python train.py --dataset="photos of plants and fungi (iNaturalist)" --rotation_deg=5 --method="simmim" --loss="l1" --norm="layernorm" --mlp_ratio=6 --fused_qkv=false --bias="all" --init="orthogonal" --lr=0.0037 --momentum=0.95 --orthogonalizer="newton_schulz_5" --ema_decay=0.999 --weight_decay=0.2
Rows from block 2 of a small masked image model, named by matrix and row number. Rows with one number belong to one neuron. Each number is 200 + 20 x the weight over its row's rms, rounded and kept within 0 to 999. All counts start at 0.
After each neuron's rows are labels from the 100 images, of 14976, where the neuron reaches its highest value: "patch colour" is the nearest of a few named colours to the mean colour under the peak. Only what is clearly more common there than usual is listed. The data: photos of plants and fungi (iNaturalist).
# fc1: MLP up (model.blocks.2.mlp.fc1.weight, 576x96), inputs 0-95
# fc2: MLP down (model.blocks.2.mlp.fc2.weight, 96x576, transposed), outputs 0-95

fc1.109,187,213,224,213,192,202,216,201,200,199,182,200,164,201,182,171,183,227,200,209,232,182,211,208,215,179,195,203,209,249,170,205,214,223,167,230,215,193,198,189,231,198,175,194,179,151,204,205,209,201,197,190,219,173,235,197,189,184,234,194,221,195,201,245,194,169,218,229,191,212,196,199,207,209,200,202,198,184,229,187,208,193,194,173,219,214,194,202,210,208,210,210,134,152,194,232
fc2.109,237,196,165,201,174,191,210,186,209,197,202,191,226,209,208,242,200,229,203,206,196,215,204,192,172,210,204,195,199,188,200,201,185,169,214,218,205,232,179,209,180,187,217,192,200,211,221,191,181,177,172,242,147,200,131,217,201,206,178,190,213,195,225,190,207,232,195,174,227,194,189,205,155,194,212,200,233,195,200,208,203,202,196,212,189,225,186,199,197,174,200,198,254,230,181,195
patch colour: pink

fc1.163,168,202,181,211,218,179,227,210,205,206,217,199,200,230,193,194,268,161,205,200,199,196,176,195,232,211,191,219,189,223,226,168,196,229,203,187,207,208,190,220,189,189,210,249,208,208,200,220,193,200,181,174,160,196,186,177,177,202,204,221,163,216,173,201,185,221,203,190,164,180,197,191,201,175,197,206,210,222,231,235,190,200,202,189,197,239,198,210,195,181,183,190,212,216,156,179
fc2.163,234,212,216,187,191,213,199,200,218,221,232,188,192,173,174,253,178,219,209,201,196,202,208,202,199,205,210,199,197,187,164,206,229,164,183,188,202,186,200,176,204,206,180,191,146,227,199,204,212,193,220,201,212,236,213,207,201,210,200,222,234,169,205,171,187,188,203,219,215,215,197,220,221,180,202,174,189,192,136,162,232,191,175,213,183,197,204,205,157,195,196,209,195,213,235,204
patch colour: brown

fc1.204,163,197,211,208,222,200,200,205,188,195,191,207,209,183,183,192,200,185,200,193,231,200,196,218,255,201,204,203,210,206,213,180,199,201,206,170,186,200,185,195,160,166,242,212,232,227,200,201,201,201,240,197,134,225,203,190,200,194,218,184,133,186,214,192,186,213,198,199,201,177,191,202,206,177,187,179,224,185,198,224,201,198,199,199,181,235,247,209,202,215,182,183,204,231,202,174
fc2.204,224,184,203,191,232,198,199,181,190,196,261,199,177,199,209,212,191,180,226,200,183,178,219,196,168,206,241,197,201,190,196,217,222,204,206,207,215,209,212,197,229,231,139,198,186,187,217,192,211,205,150,215,232,213,204,205,202,179,191,206,269,200,211,199,213,199,198,196,198,226,198,194,200,225,197,213,196,200,237,179,186,187,192,189,188,156,181,214,187,194,201,211,184,161,214,211
patch colour: grey

fc1.317,224,188,182,208,202,182,207,200,193,185,180,158,190,200,196,215,221,242,219,208,209,211,189,133,222,172,162,189,203,217,176,180,216,201,165,223,223,203,208,200,190,213,194,184,194,224,161,219,200,165,185,208,170,222,197,202,171,211,193,234,204,209,203,178,188,208,174,193,202,179,194,223,187,203,200,225,205,194,205,187,180,197,232,174,222,208,150,200,242,210,203,204,234,207,211,202
fc2.317,180,203,211,176,240,178,191,225,226,164,224,214,202,170,181,206,188,207,213,199,187,247,204,201,235,200,188,183,185,229,194,166,183,214,177,188,210,216,206,171,197,196,194,198,175,224,188,252,208,163,197,210,178,185,223,202,209,179,224,259,205,207,204,236,202,161,217,208,187,194,183,211,235,214,197,200,221,193,198,165,195,193,176,201,218,186,172,185,185,207,198,197,196,205,186,215
patch colour: black

fc1.223,209,193,198,174,202,187,212,208,209,210,203,203,190,181,184,163,199,218,173,171,202,163,197,230,202,189,185,217,216,190,201,188,195,205,219,201,200,227,197,146,235,183,211,184,211,182,181,158,190,175,226,225,208,157,203,203,188,223,232,196,174,223,222,199,231,223,151,216,187,197,196,217,207,208,189,210,215,216,225,233,167,170,224,204,206,192,203,234,196,192,226,175,192,227,202,175
fc2.223,207,199,230,194,215,160,230,182,200,202,204,221,204,204,196,250,179,218,213,185,189,152,221,206,139,191,195,209,200,226,183,183,207,222,214,203,203,215,219,178,208,176,188,201,177,218,217,211,208,227,216,183,219,181,222,208,172,237,164,218,206,197,169,184,171,184,167,194,149,189,204,201,198,200,184,214,210,194,209,195,225,206,189,176,224,180,203,209,198,200,210,197,241,218,198,183
patch colour: grey

fc1.561,186,208,218,210,203,187,246,180,163,212,238,188,200,197,199,214,233,224,156,201,204,204,201,200,187,216,190,174,170,200,187,175,261,229,189,210,157,217,254,201,200,248,173,213,240,188,215,200,199,222,183,200,209,200,198,199,181,219,218,206,208,202,204,173,199,206,188,197,198,174,196,182,176,214,199,213,202,252,197,186,201,217,177,178,200,206,201,206,210,212,211,199,188,179,191,195
fc2.561,237,204,196,204,200,200,201,225,200,213,152,193,212,194,200,198,152,193,201,198,202,195,200,185,231,212,202,229,195,209,200,258,145,163,223,234,224,177,186,200,197,164,214,161,190,185,192,198,200,236,217,200,189,187,204,214,207,192,179,203,174,178,230,194,189,200,204,208,201,226,199,207,216,253,200,193,184,178,166,233,193,216,219,183,203,199,179,203,198,183,205,192,194,230,217,200
patch colour: pink

fc1.0,201,193,135,207,239,185,184,202,206,199,214,211,204,199,220,224,221,215,146,163,220,220,207,189,215,228,172,192,200,222,209,164,198,177,215,196,190,178,212,171,142,217,212,199,199,191,221,208,178,200,184,207,188,209,182,198,204,236,226,205,216,181,196,192,200,204,187,211,224,225,215,208,230,211,192,245,197,206,192,209,213,193,203,204,210,169,213,207,184,200,178,185,223,195,226,240
fc2.0,220,188,192,223,203,176,208,213,186,212,232,212,201,203,184,199,192,207,186,176,230,160,200,246,188,184,185,231,182,247,216,219,210,198,190,199,207,175,200,192,158,206,197,167,203,194,171,202,208,184,205,171,219,206,208,201,203,181,199,151,200,157,220,209,229,215,187,174,172,186,217,226,228,200,242,228,160,202,217,220,217,196,179,207,188,188,193,202,182,177,175,214,210,200,218,208
patch colour: brown

fc1.257,198,191,203,196,190,198,201,227,197,210,227,250,197,234,209,214,200,191,202,204,162,212,202,205,186,183,205,194,191,202,187,198,185,206,212,216,203,201,212,190,235,211,185,223,161,142,171,193,190,198,179,209,192,219,192,243,196,200,159,197,200,198,207,220,199,177,217,145,208,183,182,172,226,205,206,244,196,222,194,240,207,207,207,191,179,173,195,189,165,170,217,200,226,236,211,189
fc2.257,194,212,212,230,213,230,199,195,214,207,181,157,216,166,165,176,192,233,190,221,236,192,206,203,221,216,178,219,196,209,200,195,199,196,179,186,207,212,195,205,172,176,216,181,218,201,225,198,199,191,204,203,234,196,199,150,203,216,216,200,196,200,174,200,200,213,197,259,216,232,229,216,178,165,215,157,221,202,195,178,179,180,181,204,199,197,195,179,222,215,220,203,194,154,174,218
patch colour: brown

fc1.195,206,181,219,200,160,164,216,201,194,206,200,234,203,184,192,231,185,189,219,177,226,158,169,203,179,214,215,219,177,189,190,185,253,229,214,199,196,154,198,196,194,233,196,178,206,213,219,238,187,195,200,189,229,205,220,218,240,183,158,205,204,185,192,216,204,235,217,223,205,196,203,196,192,196,193,201,179,243,176,212,193,197,236,223,219,206,218,218,204,186,192,216,189,178,200,206
fc2.195,174,225,209,199,276,200,200,221,184,201,209,206,178,200,178,183,207,201,227,213,155,206,206,211,194,188,164,180,207,208,198,211,151,200,188,195,225,232,221,207,196,174,211,199,188,195,179,191,233,219,217,195,188,185,181,211,188,194,213,214,201,223,164,228,190,144,228,166,188,198,198,221,190,222,208,209,211,174,179,196,196,216,196,191,215,193,173,202,222,204,208,174,191,220,187,169
patch colour: black

fc1.265,184,200,209,191,215,204,183,201,239,201,240,230,217,173,210,207,173,183,196,197,200,194,186,203,301,200,204,216,200,218,235,201,200,193,194,170,150,213,201,206,188,201,223,224,207,208,190,177,213,185,199,205,155,210,200,189,195,182,225,200,172,199,220,205,200,216,204,185,203,154,200,186,222,201,174,203,229,185,199,222,201,196,176,200,195,211,212,224,195,209,200,199,202,230,209,184
fc2.265,200,173,200,202,193,199,196,199,143,218,174,171,191,201,202,202,186,190,207,205,198,193,222,199,120,207,200,197,202,198,171,201,195,195,204,218,251,193,239,215,211,188,140,194,192,197,197,228,209,234,205,196,253,200,214,203,208,216,171,195,210,189,203,175,214,198,182,202,201,234,199,214,187,222,212,191,188,223,204,180,196,199,239,199,199,196,187,189,198,191,219,203,202,164,199,227
patch colour: grey

fc1.499,245,187,231,179,205,182,201,198,210,163,197,146,202,206,204,166,184,178,200,155,183,192,202,195,215,175,198,170,196,202,228,186,235,176,218,208,192,222,169,160,210,226,212,185,198,190,189,215,213,176,204,210,223,203,151,171,196,210,206,192,181,195,206,217,188,198,203,212,181,201,167,213,225,208,218,181,203,187,198,203,221,158,205,193,207,208,196,204,154,175,216,215,172,182,199,186
fc2.499,194,182,200,221,211,191,233,178,203,172,195,213,198,198,208,181,204,200,210,187,202,183,187,197,152,228,183,189,170,224,165,203,201,236,179,204,210,225,212,176,198,159,211,178,200,237,185,210,215,228,223,193,247,176,200,224,162,244,183,182,201,199,158,216,179,195,208,203,184,191,228,195,176,177,197,199,223,207,183,199,205,231,208,202,205,196,213,171,214,213,185,179,238,218,224,190
patch colour: grey

fc1.200,240,218,199,206,204,187,178,196,197,216,230,196,211,227,185,195,220,209,195,195,177,205,207,214,196,204,181,170,217,217,201,207,227,168,196,203,199,219,193,172,172,189,230,176,187,169,200,183,198,185,174,175,183,217,203,192,158,230,177,196,233,220,226,188,211,205,199,196,194,193,186,206,244,221,204,186,176,190,180,199,240,209,191,197,175,190,206,226,141,165,205,214,156,168,177,205
fc2.200,216,202,183,225,213,138,219,173,213,184,209,200,207,181,192,202,210,203,241,193,211,144,182,213,180,224,179,242,189,227,198,196,194,213,197,210,209,200,208,175,213,192,214,218,199,204,211,200,185,205,219,164,224,201,209,209,201,234,168,196,218,189,159,216,225,217,216,211,201,200,204,223,173,150,178,186,213,214,188,169,206,205,200,211,210,185,165,171,206,207,195,160,207,227,195,201
patch colour: grey

fc1.536,205,200,200,198,200,211,200,279,176,203,185,204,213,200,200,200,202,200,205,200,200,176,200,210,185,200,157,194,198,200,204,204,204,201,223,197,219,209,198,200,278,200,213,194,184,181,164,200,208,140,200,252,200,200,203,200,209,200,200,189,200,202,188,200,201,228,161,193,200,131,200,204,200,201,192,201,201,192,187,214,200,200,196,239,200,199,200,174,191,199,170,194,204,234,200,201
fc2.536,200,200,190,200,200,187,204,143,237,188,219,200,196,212,198,201,172,200,177,199,188,213,196,201,212,200,206,195,213,192,186,197,199,202,200,224,192,198,201,214,120,210,200,246,259,231,209,202,199,253,200,144,201,223,192,181,193,199,200,199,203,211,201,200,210,152,199,195,198,266,200,199,200,202,188,199,190,210,201,200,199,200,199,200,207,199,202,201,204,200,232,201,195,171,202,219
patch colour: black

fc1.236,227,228,197,199,194,202,205,152,237,182,200,195,197,201,185,203,195,201,197,196,207,202,197,175,184,174,211,207,201,198,204,218,222,198,174,220,176,187,197,207,154,214,169,192,208,213,220,200,213,223,194,179,227,198,208,164,203,185,202,200,264,204,193,200,202,187,196,200,192,269,209,209,200,205,207,206,202,195,250,182,195,169,208,189,222,199,194,228,220,219,222,211,160,153,173,199
fc2.236,189,180,176,192,185,200,180,241,158,205,178,210,201,191,205,196,235,205,208,221,167,195,214,214,198,195,171,199,198,204,198,180,205,182,229,186,233,199,174,183,241,185,219,205,176,200,210,191,199,192,206,220,167,190,193,268,207,201,182,200,144,186,197,209,199,215,206,200,223,136,194,208,203,194,199,197,222,199,203,209,230,222,190,197,186,208,199,194,206,193,174,200,222,246,218,185
patch colour: grey

fc1.481,204,178,184,192,200,201,168,212,193,197,219,214,210,189,196,183,208,223,196,194,204,210,188,220,178,200,154,194,198,208,201,177,198,195,208,191,195,202,231,200,228,197,203,200,195,167,192,169,199,216,186,243,207,193,192,215,214,218,188,220,167,200,171,227,180,202,198,200,216,108,198,201,199,186,187,214,207,227,187,211,184,215,185,200,217,201,228,159,180,190,217,220,230,262,206,201
fc2.481,169,215,201,195,198,182,202,196,184,210,199,193,189,203,198,202,202,205,210,216,202,174,205,184,218,171,231,193,204,202,200,242,208,207,183,207,195,189,201,204,195,209,199,200,246,230,200,225,184,186,198,200,211,210,206,163,166,203,200,194,207,225,214,203,252,166,200,212,190,248,213,239,199,199,240,188,176,182,180,195,201,171,233,204,194,191,173,205,223,216,200,196,136,141,201,214
patch colour: black

fc1.556,218,200,200,200,196,200,200,243,161,200,191,200,228,200,201,200,196,199,200,185,199,200,200,177,105,200,165,200,199,200,196,247,200,228,234,216,200,200,193,200,258,202,219,201,114,201,200,201,200,183,200,200,189,207,191,200,209,203,200,200,208,206,200,204,207,200,200,200,200,166,184,200,197,200,219,200,200,200,199,204,200,176,199,200,195,180,200,235,197,188,179,175,199,238,201,202
fc2.556,200,201,198,200,203,200,201,183,201,200,201,199,201,199,200,181,178,205,200,200,202,200,200,226,257,200,200,204,219,199,200,168,200,174,205,193,199,201,215,200,132,202,201,229,261,211,214,194,207,200,200,183,200,171,124,166,199,194,200,200,200,200,199,200,200,200,199,200,199,231,222,200,200,208,187,218,187,200,230,199,200,224,201,200,199,201,205,135,199,200,207,265,202,168,200,199
patch colour: grey

fc1.193,248,218,188,172,204,213,184,159,219,247,222,226,220,197,176,183,211,183,181,200,210,230,234,204,221,195,191,198,226,202,231,249,189,194,181,180,225,203,202,209,217,191,222,202,201,200,221,214,189,194,195,229,223,197,177,198,188,227,244,230,177,206,218,217,203,221,181,189,186,189,195,227,185,171,199,205,185,239,201,218,218,193,187,189,197,187,229,215,230,208,230,191,195,173,202,188
fc2.193,204,186,202,209,213,183,158,181,196,214,209,233,194,213,240,187,219,215,206,218,203,194,202,218,205,227,198,201,169,177,194,183,190,203,192,214,204,177,247,190,200,155,244,200,195,199,200,208,166,198,230,198,205,214,197,209,180,196,215,200,239,215,159,210,199,235,234,194,167,204,198,167,163,182,221,195,182,206,205,199,197,196,167,227,204,200,181,176,199,242,190,198,235,199,191,163
patch colour: pink

fc1.226,227,220,200,192,191,207,209,196,230,200,244,180,218,188,232,200,133,147,201,192,202,211,166,186,216,195,200,188,200,204,203,176,200,198,197,219,204,199,188,200,118,208,201,210,195,234,201,199,178,200,203,232,156,219,177,200,224,207,200,202,183,199,195,225,205,201,203,189,202,182,197,167,217,202,201,200,203,200,198,202,195,177,190,209,199,200,202,231,258,202,192,171,201,200,192,203
fc2.226,194,182,178,185,210,214,197,196,157,234,197,240,174,194,198,199,259,266,204,199,196,183,205,200,143,193,193,206,202,204,199,201,207,202,194,185,210,216,202,203,253,199,195,200,179,165,198,221,215,204,190,184,242,183,200,216,191,196,201,180,200,200,212,200,198,198,197,221,212,219,202,210,226,198,202,201,202,204,255,200,194,198,198,199,196,201,193,155,148,204,176,220,194,208,206,201
patch colour: pink

fc1.228,185,180,200,168,200,190,200,188,203,201,225,204,166,208,208,198,200,200,191,203,200,234,200,200,296,206,245,201,186,213,193,170,199,199,200,200,200,203,209,218,192,200,196,233,196,200,220,200,197,200,200,200,198,200,201,245,182,202,182,199,124,200,201,200,203,200,231,200,200,201,201,200,228,200,200,205,196,237,200,196,200,215,201,152,194,200,211,199,200,200,250,200,235,197,224,200
fc2.228,199,273,207,201,198,201,200,262,199,198,198,156,231,172,189,232,204,221,198,206,215,180,199,199,127,200,202,200,208,200,197,219,207,194,187,207,183,199,225,202,226,198,200,176,200,202,180,210,181,196,200,200,203,194,215,135,200,207,219,201,244,160,201,186,200,199,195,207,220,202,200,204,201,201,200,199,204,212,193,222,198,198,218,242,211,208,200,200,179,177,183,198,177,216,203,200
patch colour: brown

fc1.478,200,200,200,200,209,200,206,200,244,200,199,200,205,200,200,200,200,200,200,180,200,168,200,187,200,206,200,199,200,200,200,200,200,200,228,200,197,200,200,221,200,200,200,201,186,200,200,200,200,184,200,200,200,200,193,200,200,200,200,200,200,200,200,200,200,217,200,200,200,197,200,196,200,208,200,200,200,200,200,200,200,200,200,73,200,200,200,200,327,187,188,200,200,200,200,200
fc2.478,200,200,200,200,198,200,189,170,200,200,200,199,199,200,200,200,199,201,203,201,201,200,200,223,200,199,200,210,218,199,200,199,200,200,200,200,200,216,201,200,200,186,200,200,201,189,200,197,200,201,200,199,200,200,200,200,200,200,201,200,201,201,200,184,200,176,200,201,200,201,202,200,200,200,207,200,200,200,200,207,199,200,200,326,201,199,202,200,63,200,201,199,200,201,187,200
patch colour: grey

fc1.215,193,203,205,204,209,180,214,199,209,222,177,163,199,185,185,188,185,219,232,202,223,193,203,197,240,203,180,199,185,229,199,179,198,259,207,205,199,197,194,191,201,182,199,213,215,221,238,210,195,200,201,219,200,210,203,149,246,208,225,200,212,189,141,204,192,205,225,247,154,198,189,168,187,201,189,201,154,199,219,181,208,198,190,189,198,227,197,229,201,229,205,189,186,197,215,210
fc2.215,241,215,199,222,199,204,200,189,169,177,208,202,217,199,204,228,195,201,166,203,187,198,207,216,200,201,238,187,202,165,185,199,184,189,187,235,221,192,190,214,208,239,192,200,197,198,187,160,206,198,202,201,164,187,198,262,140,193,201,236,195,207,255,178,198,200,150,189,235,218,200,217,197,227,186,198,241,198,201,229,198,201,196,200,190,200,195,201,199,188,207,199,204,195,184,189
patch colour: grey

fc1.229,193,202,203,202,200,201,193,141,200,199,205,189,150,198,198,196,205,198,200,193,201,201,195,202,233,206,219,227,223,198,209,208,205,189,175,203,188,199,197,201,146,194,187,195,244,246,223,209,210,203,201,155,198,176,198,166,200,200,215,201,203,187,220,196,200,175,196,200,182,274,226,211,204,204,204,163,200,189,203,190,199,195,207,214,200,212,201,219,206,254,226,225,185,162,207,198
fc2.229,206,181,194,191,213,200,210,260,201,203,198,224,245,178,205,203,241,200,203,241,200,214,200,190,187,197,201,190,182,201,187,197,213,199,207,177,221,201,199,193,236,220,200,199,142,192,193,179,200,200,201,256,156,195,203,209,192,196,188,227,207,197,168,193,180,202,210,200,209,142,178,196,200,192,187,241,207,199,231,204,232,202,199,177,197,202,189,206,209,178,160,195,192,232,199,199
patch colour: grey

fc1.529,255,197,183,178,190,212,193,196,229,233,214,209,209,186,171,201,189,218,241,196,195,175,181,215,201,206,214,180,184,188,175,192,220,192,205,208,216,241,238,171,240,198,193,183,220,195,221,198,205,150,197,173,212,216,216,191,221,231,198,188,192,214,203,191,220,196,211,230,166,200,193,228,221,178,202,172,214,188,226,198,190,191,212,169,233,170,207,241,185,186,210,205,214,200,213,180
fc2.529,203,236,227,211,185,137,225,204,192,182,202,190,177,204,215,163,179,173,219,200,210,194,228,238,188,200,194,242,198,206,223,219,168,205,212,179,199,217,179,173,213,199,215,210,204,181,224,189,202,172,184,192,192,204,217,180,169,205,182,226,174,168,209,198,217,151,188,210,203,209,181,210,233,211,200,199,200,159,248,193,193,182,208,203,184,204,226,224,195,216,210,209,192,217,199,211
patch colour: grey